{"model": "sound classifier", "train_examples": 39062, "arch": "quartznet", "hidden_act": "relu", "channel_attention": "se", "loss": "binary_cross_entropy", "residual_init": "zero_last", "beta1": 0.9, "shampoo_beta": 0.99, "adamw_lr_other_params": 0.0022, "max_steps": 40000, "lr_schedule": "wsd_sqrt", "warmup_steps": 2000, "weight_decay": 0.07}
Rows from block 6 of a small sound classifier, named by matrix and row number. Rows with one number belong to one channel. Each number is 500 + 40 x the weight over its row's rms, rounded and kept within 0 to 999. All counts start at 0. Numbers have three digits each.
After each channel's rows are labels from the 100 clips, of 14976, where the channel reaches its highest value: "top examples" is what is common among them; "peak on" is the class under the peak. Only what is clearly more common there than usual is listed. The data: synthesized solo parts of chorales (CocoChorales). In brackets: how many of the 100, against the usual share in percent.
# convs1: first pointwise conv (model.blocks.6.convs.1.weight, 160x160x1), inputs 0-159
# convs3: second pointwise conv (model.blocks.6.convs.3.weight, 160x160x1, transposed), outputs 0-159

convs1.128:552500522423435566500500488500513500500514500500503519500523500501457563500486476494500491500500494500520494506532505568500500588473500577493500550462500505500502521459530508500511421500500506415500569467484548497654500494509484521453508500500452501526476597495453500512454539501464500516575500498565520450539506375500452500429548550451498386500526483514500500474510436530514500501598448500500442521500515500502605498488500492519479516550596476510500464379470479588479497541499481
convs3.128:493519500508531499500574561538489488500445500437508515487491500432500471507559502500500600500520608531423576508465449624499500500527570500458497500459465500535405579500502496460480455436500500500500508473523590434408500511528589470500550466514490480510500500500510442422536500500496529461510500537500500543501500492500448507669544519456516502500507474500491489512500471534500482513475431382481586501528494500500491500540500489500500532500489500528500449441504511495487424498460475
top examples: double bass (94 vs 1.7)
peak on: A3 (43 vs 2.5)

convs1.62:530500482610460500552500487500518441543473500471432387500479554500500510534503540495500377500538554544416494481448498535491485544500484472460500500544462571546507500474500500516488516477496473555500500530503486522490529548481510547506438512500500478500487405469500445480451474473504483524475500500534450531551500566549565502493500529501537494503500462409556477514445478500495472484457523500508468354500583539501525465440500545500555574333506504555521523509523500508510500532500531
convs3.62:553496500500475524590532502526501486535453594601486498491500522500500490481502455494571526566493457500484557490500501500500500505500537500481583484570459500500468500500490500473543500500437475467500509500541500461507556509500500521468470550503568500439500555530500511423500500467500492496488500500435534440500472392533474569350500568472519465500566423500492483494523497500513497520487500539500565438377468474500485548365457500500491423503500476504506475492500510403512404486494512
top examples: tuba (99 vs 8.5); note G#3 (79 vs 8.3)
peak on: G#3 (76 vs 2.4)

convs1.92:500517482476500500500469467500487500455500431500500468500547581522542556428500454500549423535484500509434487485490657531504480500434466472500468500704510441500500541480426520466495500442457521500500500656561500585500491495500553500501507487527526500511500500518452500529500485439486517473515500500500500500500516546519500545509572501499515508500522500511542479503542524451449424500575500500500500529500374564500500500511500500529550551500562500500497521536460497523500500500500502
convs3.92:500502500511544507460525735500500492502500565481500469487434536500514500487520431528522500500500500474519500495488500444522464490477500500544399459459513580533509541513500595519391487534500556558518510500520415500579500500500516500543498467493500452507500527500480500493468500468511545500500529510495458500523500471500556500657500488500518456462545500390500539500500500505562506487471517500528500522559500489500500500453471570500483500469442500445469521491500473507442438500500571
top examples: violin (65 vs 13.7); note A#4 (43 vs 10.6); instrument: tuba (30 vs 8.5)
peak on: A#4 (34 vs 4.1)

convs1.7:498413500487597500500500476477475464454500500500514615528515548478500485453508478501481503524521500481528500488500500493500449482500528511453500500536461544488500573544515507479505502500538500657527500475585627446500529500510539536521500500484482502534500500500507465465500470500501482524529490456488513488460500462472540480500503500519491500467500500428447482500471500470499496515394486517475526322493560534500500500529498527500521285521500500500525576539491496494500478500500500
convs3.7:500513540500525483500536454475474603537448539535568423515455573425519597487483419443500500500540427500500500474500523500500520492550477500500500500425512500469442378517469504494500376478445500475500505500556500482500536462500549500426557436466518452558556491500483453500567500472522445476536549500519480508438453460485422500500500484500500444486501561456525450500500434500510428500549500520500500530500500500483511567444522533537500479568519428600500448500500453488500533487552463
top examples: oboe (82 vs 7.4); note G#4 (73 vs 9)
peak on: G#4 (67 vs 3.4)

convs1.47:453549500531499500507508444497502500547406463523500559527502454500542537500531500374535535515523413532537525540418530577523521509558524474485475500605515534500489494500518472463537500500525510500514517641562500488477477502507414524536542482500498476380706500472436538498499500494545500500500495500500506430500500544579540474500543484519505507457500495470456476500515500500474500480441500508503500493456522477483489482483472433500513451572500511459479500486500506500489535447505478
convs3.47:514385500532500460575498502357554432500547434419479535495504499485500483500513568517483437545458542456491512501557538500495510520506461550500477518552500500468569503500602527569473538595536535546507463540482470479508530487513500500438507487475512504525471544528534500487500441585500538500525500466536518526488500552519618511500500494516498500500475533514468519435508524493537500443489600528492552500551451543454500490502425453474500560479488500500534623523554465500527497555500486
top examples: note A#4 (59 vs 10.6); note C5 (43 vs 10.5); oboe (37 vs 7.4)
peak on: A#4 (38 vs 4.1); C5 (30 vs 3.8)

convs1.39:487551473500500562558572451521500500500500513493587452523475535569500493542566504440500489512500500500494570500560589460514500500500492552500570577500470467457439486550539437467500500494470440402500425500504483477500537521500500486500455482500493535523510465449534500531441547408592572500473540516489500500487500541485438478451641500425474532508516531492486593503502590526531453513535511567539532546502541493501484509471524534525491599438489468421500500467500500519473505528500500
convs3.39:539504550485504527477502443479500485550562614608524470491500500500500540500466500527500503520528472477537424511474505533476584476500481560513447500563500560500500387502500546567551519500500500638498500503550406488542517489523438540453500451487514500457504568549500500536444509431500416507484512500575500518549543501482510469460500500521502500540581500499451438508497617486498472512532461459504502534428500463478529523466442541513500500476526524511509500500500506634500539486500500
top examples: double bass (61 vs 1.7)
peak on: D3 (36 vs 0.9)

convs1.132:500559500500486477500524489485500507508301500535500500496500502491500500541500500582526510512500549500500541500522500458517500486522500391504500457425524557520499540505500482500466500503522529476445490463291557500492517500516500500517521494474528503531485500500488541511495531474521512500483529500497500482496500506508541403536507500495541500523475484486512500497497497468486252486540504499492500410500500475500500500500478454517500500437490500500492457500500496500500493432500486
convs3.132:500500471500500535461469500500491557493500601484538516523432500565593450502572500500503433522500571500500500514548500534400500526500603500578500500524500500495534505477527500500505496500443500501500475481500500500500482500501500564446472500500531513500500512500356370531474533535525562516379486482500500500541511500500500500504418500420518500500494475409480493458500500500500483518571500451543500515378500500500500500523448577452500489500500500628500533500437491500560500461476479
top examples: horn (75 vs 6.9); note G4 (32 vs 7.5); note F#4 (32 vs 8.4)
peak on: G4 (26 vs 2.7)

convs1.52:500536500458500500621461543500556432500449466520540500549490517403587478427526505441500484528466442567500471527500539502441470500486471500484483511500448475500500500500518500500497500500560544491469500500475560540500500473502636528577495500412568500553500500437500475540533456425517495438462454515535514494473447489522438500574561500500500561550433480512505448523526577475500455521500481468558479494449562521500403539477489488464500475500476500500615471519500492500466476418500500
convs3.52:447418516469481533500411500488470485492540489528426498500500500562472470514461563522479488514478500464513394514536500372467554432500500406547488500579500506492482451500502519474509557530504462501497479521492425500561500433500470548461495500512530465500488461500537547500453517500483547510486507500570470433639461500435586469500488500500500519500500466500462445495501479533452500532500435500530418426491448516491503482492500455499530512433566511492500518612473469500500611516493500
top examples: oboe (79 vs 7.4); note C5 (54 vs 10.5); note C#5 (25 vs 10)
peak on: C5 (51 vs 3.8)

convs1.86:509390446507500410500461500506541512500500500500534500461379479301489500500574500521543487451500512504513445500555494500460507435552581500550477557509524481553500500498594500500538516492512500473412527461500575471538496500508468500496491544500500496527411500472538514510493524500476478500535459451455472533543552500371458492507475515508511500458498543500511500508500525570482500540491500517500400584455500547500500426507488500500500482500500518500500547500555500495500532441547509
convs3.86:513500500500514517500500699500500515500500512462500533499505536519492366505508519500500500492500500536530520500403531517500500452506508500500493500500522500500500493490532500494453500580500500467465535500473500482511489609500495500500447454538548500500529478463497500512532537448500480455522500500500493576495489500500500500494508558522541500500500456528496501500450457500547516546500500549567500368466452524500546345505472578545528500329486500511474420500518578500500500500500500
top examples: oboe (43 vs 7.4); trumpet (31 vs 8.1)
peak on: silence (100 vs 12.5)

convs1.88:484467516526464500515494462469482489500500527500521485458500553491433530572528560569500459500477500514455492512420449500400557500457527371510500474492484598511463419367486519580520513479455500541459501476534518500501543500464462457500608531499500446498483441543370500468500508500457452556500500495500500500521460502534500495458410492500480500500495454500489500490500562493492551549500486448542500463505500499501531554422500473500505480441469504596500547500528427509428539512497543
convs3.88:500457503508500460500500553463552500454445438512516462500436575451472497500457508500492493525551579497534394479500594503500481499470577633500475511454567541500425533497577481465477541426393518500386482487492504518500595538485500535500477487505488512500511500495500419504500500510469500515500487466495494471511500500491500522482500495500500552480452442462529587540503504522500500538429500569533455504529514437499457464594500465488500500500515492633467476500500526448500500496425515
top examples: horn (100 vs 6.9); note A4 (51 vs 8.5); note G#4 (34 vs 9)
peak on: A4 (38 vs 3.4)

convs1.48:504420547500500500500503500468569498486544424500500484500500405448490510399427502491500591494500500484500467500561514500485537512519541489550422499500500484500533500541500471500511500500500500500562500441500562519486488475500473500523500526548500500550403414530500485468529500500523517500500465500500490562500500426432324500500430541500500609452490500502481513500511482500500493500500500505509440674500404555486512460559500500500516500480500500533495400500495500500514523444502484
convs3.48:453531470500521500500449625519411566500500500500500519491456500500500358509534495512515490476543518547500500514476511289516591440520452500567547493467500539538474500496484537498500500500500502525485517500500500500489500500500482465509523496509500505500500500500501438516494551500457429448454500564500500483569527377500500469560470500478500531543500500556507455479500500500537519476500500500525500500500472553483508384472477525509457508375500500404500500548500575500500500500495500
top examples: viola (66 vs 8.4); note G4 (37 vs 7.5); note A#3 (34 vs 10.6)
peak on: A#3 (33 vs 3); G4 (31 vs 2.7)

convs1.99:493568480500417500537520400484499476541517501500543416500500633500468519500500470531500353500462500500416500511500455472500500500535533500498535517500561442500500501438486500553393500531500476591531475452500500443488486500495500321492500500507535478500497500437446485549443478541500522517554500472572500500466439500483500493493500455523472500493525487500513500491546522500482500521500500483483500432500408500539473500469500587523497500419459475491531562557523533475528500560500506
convs3.99:500452459489500500508498500503500420500500387548583514532500500506500500521565515521476508396500485500503572500432500500484500506480440555566532464500512500464490398494500500543500496500486521473500512500500500500494500590500500483511459500515500559507555557486533528481454500441474484500500500535521500544424500499447519467488500408500500519462537485567500414473511530500451500500500500500481500500410500500500498500500508500464500487412305500320494466500500478500500566485500522
top examples: violin (52 vs 13.7); saxophone (43 vs 1.5)
peak on: F#4 (39 vs 3)

convs1.32:502555450459483500500540492459476425500435500488505532500513482459500500500527483447475453463465590466549530498601548507583500500536464401561548513555500500500429476488554461500549500468463500500500474596597524464484480500491469575500489454452500501416584537535474515490504500500622489546482490459529496504500483551494500528444621569500500490478481473499492500500492500500526484520473616500564526476468500479428496500547532461500500502500555474452500500500492500500515558392531509
convs3.32:500500500514396523489525529500468557536540370432500500500435549500487540512500520374510510534500544477520500500536544591500500534500575531500521484460592512506589528494488500500450500483509449500500493597452544500539528548456508496424484502500500469500500500514500500507500468417483491500492526500449490500588424413542505521437500500525476511500509479500460481519521502495504475500500490492490500607522460527485515575407528593490470500561433500500511538585500537416447500510520510
top examples: oboe (54 vs 7.4); note G#4 (50 vs 9)
peak on: G#4 (43 vs 3.4)

convs1.33:466500500500500393542483500538440488500438578470481526500588459500506460552500500313500500534484458511500500500500500500526505435494541510500529483655523483500486500507440500474527487500545478500500500636500500454526500527542543452450517485463486445455617516481463500540500500511515488491500537539588500479500506583500500495468552500500500492466461504557566495552500457500595500500447468500500500500508500500500500464500472540487472561484430546458556527533466504452500500517488500
convs3.33:500450541519537525516500479500500566500500475523484472507601462500500463445553500454500500470538442493500465543525500501500610500561572535602472517500484500500500500506500500598500469505416461479500500500500594529500524534500488500500427500481500467500433487500508500520612616568569500509500456500386461405500507399500552506500520515450500531473577482431500533517532412500496519467483526500489509500585500500500541442557506482478500500475442500432493500525500457441468500500500500
top examples: bassoon (90 vs 8.5); note D#4 (77 vs 11.4)
peak on: D#4 (76 vs 4.2)

convs1.50:496500446432504549500500379513506575473526438498500514540476500516559500500553467522529463472513500569500500500530500500477471500534477500544426500477500533483511540500464496527500503526533543487467461477417579500500524549400421504500531481551500518500514310450500471500462590461519500500500492494436490500500504471500457500500555500500500500475497524484529449500514470500526467540590442558454500527500540500500641455430500500428517500580500539429483500492500497500527551500520541
convs3.50:500538427516500524502500500578474496473443444506514486500500500439509500497556402407468555500488571509484556498500451641492492547577566513398500474436481500542540565500490513500500482500499546484532491508500594379433500500500588474543505524500456519500512537499500467445501480500462485467527473497452550569368532500552500513617500498496500519472490500486522500500511500500503486500474452544478500500571500500515530516500500606500509500550500490543514500500543521528506444510463487
top examples: tuba (57 vs 8.5); note G#3 (55 vs 8.3); instrument: double bass (29 vs 1.7)
peak on: G#3 (51 vs 2.4)

convs1.55:517500486500500456500518513541502479612499609527483422500461637502539500500500545507459324500514500575500481509475500529538547500500508500445500500500500500471448389485500500500578510528522537440540500502500500518500500500478488476500547500500506481494459500500437533485450473512500500500506482500500477500500500530500551500500500537544481408500489466375517533509518500480464500491367551500500536500509546512500500500500440404500500546369532564500523500500500511480483504434489500
convs3.55:530500571502500500547500500500500500510500500500412474500543490430527577520500394500560508580500500558477500500429481497485515500412639615468553481469500500500519468496424516500500500517553500500518500485534500500565496475500438500472500500494539512450529500482567451539407502495556536500481500548500500550470500500437500500566374500500500485498514500468504508500536500502480490511500500500500500500370499500469459500600451500519500547500630500500527438500533500510544500473479419
top examples: note D#4 (72 vs 11.4); bassoon (61 vs 8.5)
peak on: D#4 (69 vs 4.2)

convs1.124:562486557490505581452565500524440497484482500413500509549500550503441505538500500498500426572493483516536546500486539449580448515487500491468500502452500497519555500490381500462500526479494461497500560492477519414525486555506504505415500500553534535503500455501539484500449506478535508437500513500514569519464522404444502451557540488504483500479474403422500549570459500487515493411513500500492498500495541539486593500438442460487496589500500428513500519362524474494494477467482530
convs3.124:557461512500499491457466500500474482550588500542403501500540484559481487462500500555532492510494459500500500500500520399500513500461490484537500500542538499500479500494456534583561545512554452545493502540517500522561500478500500548416467484500483564500511500500509557523460507432500500500476517500544531514686487561477500500430465443453500500500500458500461485500512553500528497500559510418517463454424503467481496515500442442500500614434584515500481472524500485620486573503530459
top examples: double bass (74 vs 1.7)
peak on: A3 (39 vs 2.5); G#3 (32 vs 2.4)

convs1.131:489414521502596519500479500500478442469604490568500493505554476500496519491507524616500580450547473509490511490500449500485500500456517500533454523390491548546492450517557473466400498500506477532528460442525496567500556500529588506503496500499437553584364590483518616500500510484500450528500485500524466552499563538500495537500442541500544500495464469500500500491454544540488500542500547501500500507517500512464516548481490507521500473461500522548461557518500483474418500469434549
convs3.131:521490453484458513500410500550551500463483559527523497502512545500460452460428561466500528508534576501492503508471525500458444500468500500358488479534585500478332533495500500494504538509489500457500500517499500498474496473500526512443404432500478518470528445536500500500480528502474500484535500562490500553567485505563528450528500500515508466491493500497456460474490500606580498594484563473500435525538500500500471524394472500489521544417500500582429500518516515415500511495491507
top examples: trumpet (51 vs 8.1); horn (45 vs 6.9)
peak on: silence (100 vs 12.5)

convs1.122:478500500461555521453500500512401557500519537542475466500550569473452521500514458507578430500500500506465519544495489500500490500574506488552588500473500453513538570463400470465531497504553536335507517500478487460472468529464506567463500462500545474505480457500510494551521457550545489507500513514514499500541500566555500461513489540500502428482529607500484569594476602500450528500507500500502454598544500500506430500506551520575500574447552446500500521502500518500496500495506460
convs3.122:419500518534500500517441500500551501471415427500595514508425500434500539500504500473437501487500447525466500501515500500521471500533456462502500490454500500526520590500500424500412445500500509333494529469500530511443466500502548473571500500508480415534517469500446500472500500607522517500557507484500528454537500444522500495649500559469515500500406436500548544500500456475528520495485500481523500574545483494562500482500500469500435556513434480510535459500500558500533500482510473
top examples: double bass (66 vs 1.7)
peak on: D3 (32 vs 0.9)

convs1.94:500561482455471548500507500482491526500340500461500468518500518587500414448527473392492500506527542462478476470595595546505500401500473483488534520604500454491489500512500457500513514467500468416500503572399500500502447564545490397466500507500500482500533468477500519535474505500489515492493488514489525457408509500510462496518570493500507472479431454532506504496497474500500455480555439534487496500563495449574500493517515544538527598532555479504454550570501500523500495539500500
convs3.94:552463503467500451475500389538570558524576404525375477512566522536498500462500500621507486427537414526524455464503500418521489488462561500487506500534501502448564410500423500500509494479413465476463510496500459519580499646505500474507479496502477495495500500498487500537493500458539499515556500545553469508507500553471500507477473515491500452477512500484500500507518570500514500510500558528500501500458482500483500500556500468487500511395480500591500550487512500587500508479537446
top examples: tuba (81 vs 8.5); note D3 (47 vs 2.4); note F3 (25 vs 3.8)
peak on: D3 (45 vs 0.9)

convs1.153:516500500480591585378500525429573497500478505545500469523500539437510500494500500516562482500500470500381526558515476506500453500500500503480500500483528495523490477429586458500417474470500500397438559474525499492463490576500547555484500487487542474500470484512465462474471494530517500574486574502500544423534545500504462500504493532561394468500547586474500521548461442500528477418493422500482500500435539436459527500477559500500500500464486472495527520411466566496446464500483495
convs3.153:500446599500500491476500468493503500500584500544500488500500458563500500497432551553608448500500500473525393511500537428484571500444458518484500500568500500488537411500516553500500526535487500604515500500486434550589487460493448516468502510500508534500500457501500500531519497499520500531499526397580427428500530415419548505500479491550493552500500519482513500500500500474566500484476610500540500468412474489470550500500500426500522472440500468523504584525501492585516563495500500
top examples: double bass (82 vs 1.7)
peak on: A3 (25 vs 2.5)

convs1.25:585508511527500500555500519504475446535402501444500500413487476468500449494565500500520443500500502493500500500446634526474500500551512500500500478637515500496542508470464491437500500532504472500603441617550497518500533440563447554500532466559478544446634406521526500544517486500506500500518500530544500536540478517521412477523500500465506500500500500468477500500500500500486635500500526460507459515469489500491482517527541568511505565543507540517500496500527492540500557500529456
convs3.25:500500538500511500500500521428539444517508495428426498497500500436474500494526500528592536529444542437509484500558500497508500500500500500597521493460401542500551500486507500500514465548393449500536481539445425511506543500452465522547543500502500498500460550471472462518426438413460500483451373447500547446500500500495490488512507526493465476500513459489500552535542500379519500483459451433500500500484500500500500500500485529509472500500517421430600479500386547500545528507521590
top examples: flute (43 vs 8.9); note A5 (32 vs 2.2); note D4 (31 vs 12.4)
peak on: A5 (32 vs 0.8); D4 (26 vs 4.3)

convs1.119:518481500648500518524496485500500500564500500509500321500479540445519500468505521492500481500500447478328512477466515500475470500505512466451500509500538534518495284527500473500538500500521480500535490500472500588548500500500500500493500500500538500481500506505509499500477500500459491507500542497500512516514479578539500525500498500479500536508472500500528474536458500500467500492500500500500470500500550520484497500511529500500500495278500483484500500500507502488500564500507500
convs3.119:552457556535524493464566550466562461500500500491475511486507433488533471550500500448479533518500421500500414504440500470612435500500500500460437576500502456530500500515598464432560529496441477513475479453467500519466500491468500500500447521538500472500500510551492450500585391500500553500526500469500445500494573500529415518529500467500511500500530437506521539531475435500530500445500438506500493449516500500500500520572569396500500334535493500500476500561500500534500455520546500
top examples: note A#4 (31 vs 10.6); horn (30 vs 6.9); instrument: flute (26 vs 8.9)
peak on: A#4 (29 vs 4.1)

convs1.100:515493495500487535406500497500571548500500538495500404460500567500419500458565497446500500502564420500367431444488513500523462463481500500500568434500528500518463509500509490509500533448496500342500577473450500473500500579514500493500500500595500542500513466528548464517536500500486559466500547514533549500506500526521486538500473500494460401500480530429500500507493500436522500500500399526511500497569492500500500439546485577500547500500580397475515454447500513470511500500500495
convs3.100:500500461500498492500501649536478500466500500500500500507469500454531500528500474500498509537500493500500500494481512500558302500513528500500559489458500533534500568502492432500479506485532524384500500461500529500500503516473500500537500500541500500518540455500507500500516549525500624500500511466500486497500456445505500514518611556500500500500405500508541500490505489500500500543533453377574558466500475519494500430386544440500500595500527533495500500454500501381500485503531500
top examples: double bass (71 vs 1.7)
peak on: D3 (26 vs 0.9)

convs1.74:551565466500424543523500500497500500500399500596500485500526500589445500574443482379500500500505482511478533532500659535500500513519415518463468515660500466500451500500500477493500500543487518506500513587500500508500568471500550533500481500462500548456638500453500500500510478543522500517500500500484500433487445500541500514507537539451507530524500519537567500471429500492463564446538529455500487497542500514532474500465500500507511500500524512540579500464529471516526464480555460
convs3.74:521541500500585457500500523467529425546500518418472500510520500500500492480510528451447484500533477467478430484414512500480500569478521567489401552537511551437453500487526459472438473534419579549475528500520526500500500411549552425582472512525480491489500544500500500463425460500548496459541523440589500540436548465567566592504500500500533500500544442528591537544479500500465474524453452466467481500500415476547562500500589500500521500500552458500488468519500518541500500500500544
top examples: double bass (43 vs 1.7)
peak on: G#3 (39 vs 2.4); A3 (37 vs 2.5)

convs1.8:500500524511480502488506462472500520438500518439500500471529500528552500504500518414510500590500500501436500496500464489454500500511500490449465505532500500500500473500494505500474500422500545646500507500454500456500500484512521445458510481500541492500487553500466500542478477500469500500500526500531500393459522557531644480500513501505500469500500500614500515456500500452500492500500477500471500352499645516500483447467510596487500386524515463500543652500456500507484503500500500
convs3.8:452500432484459500553471346436519508485327452482500509489533500463487500484514532529516509472500500500512500500552500450500470500537500500600464509500449472491483464491463491580500500500535500414480500500500500500529500450500500500438516514500500456583470498456500460508500439500500423500412527500500500500603500500484500500500585500554484500500581500564510490538500507500500480497550540500464487473482482508500511414500500377470500462580417500511457533500500521416543500518550546
top examples: viola (30 vs 8.4); trombone (28 vs 7.4)
peak on: A#3 (28 vs 3)

convs1.70:497575500500500583500500537500500500514447500526466509491537500515509526535467475306483437502518476500500503525478683534463500495480488500477480511707500514500500470500529500496550500500500508500500522657562500540518535500500462536500481514500490479500684497500517533500500500500562514490500519500504524500481514500538511500500559523500490477496520500480518496517543481500506500475500500500474482500467500526493510510506500479485525522500479500476517579480500500500500466480531500
convs3.70:592500481485500543500562480483500500500495536500500500480500500477500500534433500454452500480458514500500500527500500512533615453559500500500597500500546500596500513500500455500512500453500488538500500481467495579500500488539473500522541586531539456617449540500500500404537465500463568500500488500448461499413559449554437414500546500564524536535441500520538679500494500500491500500550543515543404518529549452500500494500509500500500433500551517494500493500500557500562452512500500
top examples: tuba (81 vs 8.5); note G#3 (51 vs 8.3); note D#4 (47 vs 11.4)
peak on: G#3 (46 vs 2.4); D#4 (44 vs 4.2)

convs1.121:511500526566347561500512462449532500435472449500504500478500500500500499484500500500499486505465552500500506500568544500500593500500512721566500496614470515500484500523500526524500471500500500500528466524555458422498543536445500478500467500500500500477648500500494466485500500474500494482499460500500473520500500500500305500500588500514500500500495541500500500500518512441520500500500500483515500500500443472500479498545463571517500484500466500523486500554485500512500491487500500
convs3.121:472500500500453526355500472466500500484439595500449466473422498547517541533462500533403479500500440387537500488543500373470515500500561508412500500541595500531484500493500500530370500500500500500507489500486559527516577500500425523515479487490523475559509500500607410481540464500500500500544554471525509500586570483491529500500500429499544473500593482500500449519473464496500500533500465500561500500500500467516531500500500538477549500473545522500500500542475500478500500500438512
top examples: flute (96 vs 8.9); note D#5 (82 vs 9); note F5 (57 vs 8)
peak on: D#5 (76 vs 3.2)

convs1.44:422467500500477500546500500500500500499486448529500483484513433581500500575467511427490500489496500537488493500461590457480490500500487463513469524580467500504490519500500526529538509507436500500563467562606460482501500500532500500481500469417522512465651500539413522500500467539500500492501515517469500533500500500533475541500500500478478561498539462497509524482526457500524614533511560540500500675500365533493500573477500538506530535500525500500477561583500506495525491408523519
convs3.44:423435500500500500500495505506562505500500554512562533495543502535526500506447500518548484459500413500477472472500500378500597500520467414500500503500522477417459555505537500485500540500416485500549481526529427500500616500520500468486500500476539481432500477490500500500500470562577500493500537498546422461419489499500477553365493500500551467540501500465512518463542459500524477523483543382500527492500439500500529514500500437506515448376517417500476579500500500505528545492484500
top examples: violin (63 vs 13.7); note A#4 (57 vs 10.6)
peak on: A#4 (57 vs 4.1)

convs1.150:499500483488462561500477435500511450500499439500467513439500477491502476500517500282454529474500500500500460500459566453513500500500503500533474508587433516498500524444500500500509508471500541531546472604540487440520500516484529569448426473509500513449675485473500592503496500545500481500463415474478500551500472511521483500457449474500488428528500463447486519468482500451540611517468515516500500526506539500544500500468429500449465500500466452494500526502503491500500491455491515
convs3.150:468500474500500562502479543500500500538494372465479527479445477461500444425470573500516439500533500524489516477459532553473576500509500500491500500492521500468553479481492574443505613532477477500477539475485432438500529520500541470472500500478424500518523500526537465470535500444418494500500511491535500466500527554436550498500414524464462542493465466500427507451536518546517526472500362500467500458610536509528466592500512392450429544550500456500543559504500534518466520500482500
top examples: bassoon (84 vs 8.5); note C4 (77 vs 10.8); note D4 (39 vs 12.4)
peak on: C4 (76 vs 3.1)

convs1.108:461619500500581445500473587500510501550545476475484518515606464538593500561500525539479477500500567500464500516566382473500502500693566510500512500452500500500480532500500478500497500486500538503452494449451439488500500568519488487398472500500500504568421515500519500542430520475522542500531500500604484549500524450500468500500524462500595498500442445494530524519525471500481448480484477500500500479483500500504500465505500514500466500553480500544444500546500542509495572500503500
convs3.108:500517433538467499519499373512500487507479462510523500500502500494468596472459523500500448483481485462475450437586500500500488500524500604350478500496500509500500496500500495516529500448489482487518473476500497539490500399500495524431482546473451517500478500540501500473500467500557500500507465495513518476458500624515492497525518452479469500500495507448500500553546495481500488500437500500453453632512500478490445637410522476456500507628467500530500573484530443436500500507467501
top examples: horn (63 vs 6.9); trumpet (35 vs 8.1)
peak on: silence (100 vs 12.5)

convs1.49:500442500500500556491563486518500539460556500504430500500432549478500500484551505541524514500490491470480423447562530495417500500526500548500512537500412405561500454449510542500500450581495500527590551473557500501452500500378579486417493500502482421510433500480438561531476510540486500502506494521482493570500500471527412556500500559500500518519447440500504531500500523526465608494443500500430500539561467586508539500439466529435483500500500516537500500513547503500440497555463507
convs3.49:500500412501500500500479475500533469486500422522518449507500533507454510500450500454464503500540414481500517488551544592484500500511538496516449474510500521439420477492426500493448533506507475549475500519480504540566500459484462494440476500504446487497502500500500500501491500435500483511500521481472477550500450450500419506500500361603500483500500430500490480512504512633542485554500462480500500499589499500421500500505434434500500615465407492516439513615541500589531465493500500
top examples: trumpet (95 vs 8.1); note F5 (65 vs 8); note D#5 (37 vs 9)
peak on: F5 (62 vs 2.7)

convs1.87:500500501500500442523500509525552497500398520477445493500500463541502519500500505274500500515512526493551500500499678526500500500484467467476500490648500500497473508469491490482500481472533500500495500619557452474489458540518536494500495482503511500500648509500500523496472500514500477504507451515488500500465500530539546500500602512510500500491500500562500506549465550511500500539500422500482526551446500500476530500526486521500483500434446500521495574500517525500464500455486500
convs3.87:454431500476503524526515500364500583460500422529537609529478500433530500500462500458461517500500453500532621523533557500455515479556485500477500505500415473532512452510500507500500443463567476481468522369510486500500450500481500584496542484500482500555471500490500447478500500500500500500492460489500578555500500500509501500500536537500536462500458522500494500470480394524505417500450500500492542463606564490491500512500460500460455500454417487530532500633461446500489500500513486
top examples: cello (84 vs 10); note F3 (52 vs 3.8); note A#3 (31 vs 10.6)
peak on: F3 (49 vs 1)

convs1.145:569521500411583528507500500528392525525473500504543506511500500466436491420500500454545539572500472500500494503500552430476559510515500500500500500567500445555515592455433500500500514445491500500516548572457484471500500575502570500459539481420488468531465585546495500500436430488500610482502561500500445500500500500500472500500500550507512500564473524588517471510470521542456482449500500467482504533474500514518460453500477500492484512614500500547583508403430533576500430500500500
convs3.145:471500484483506495485480468479478528440486500423473525500499556536524411509542518492500500500428404500507500512587520368487500457517500448609480500537589500500592460488508500453584500500511497500500510443500500580563518500459500471519517567529462500502500434457462493500534523500500538461492500500514499500425530462500500518424497500500528500500478435501538536535521500500514525500405493570545500372500532500500517481481520430500527531500551500441511498556396500381499475490467500
top examples: viola (91 vs 8.4); note F#4 (52 vs 8.4); note E4 (46 vs 8.8)
peak on: F#4 (45 vs 3)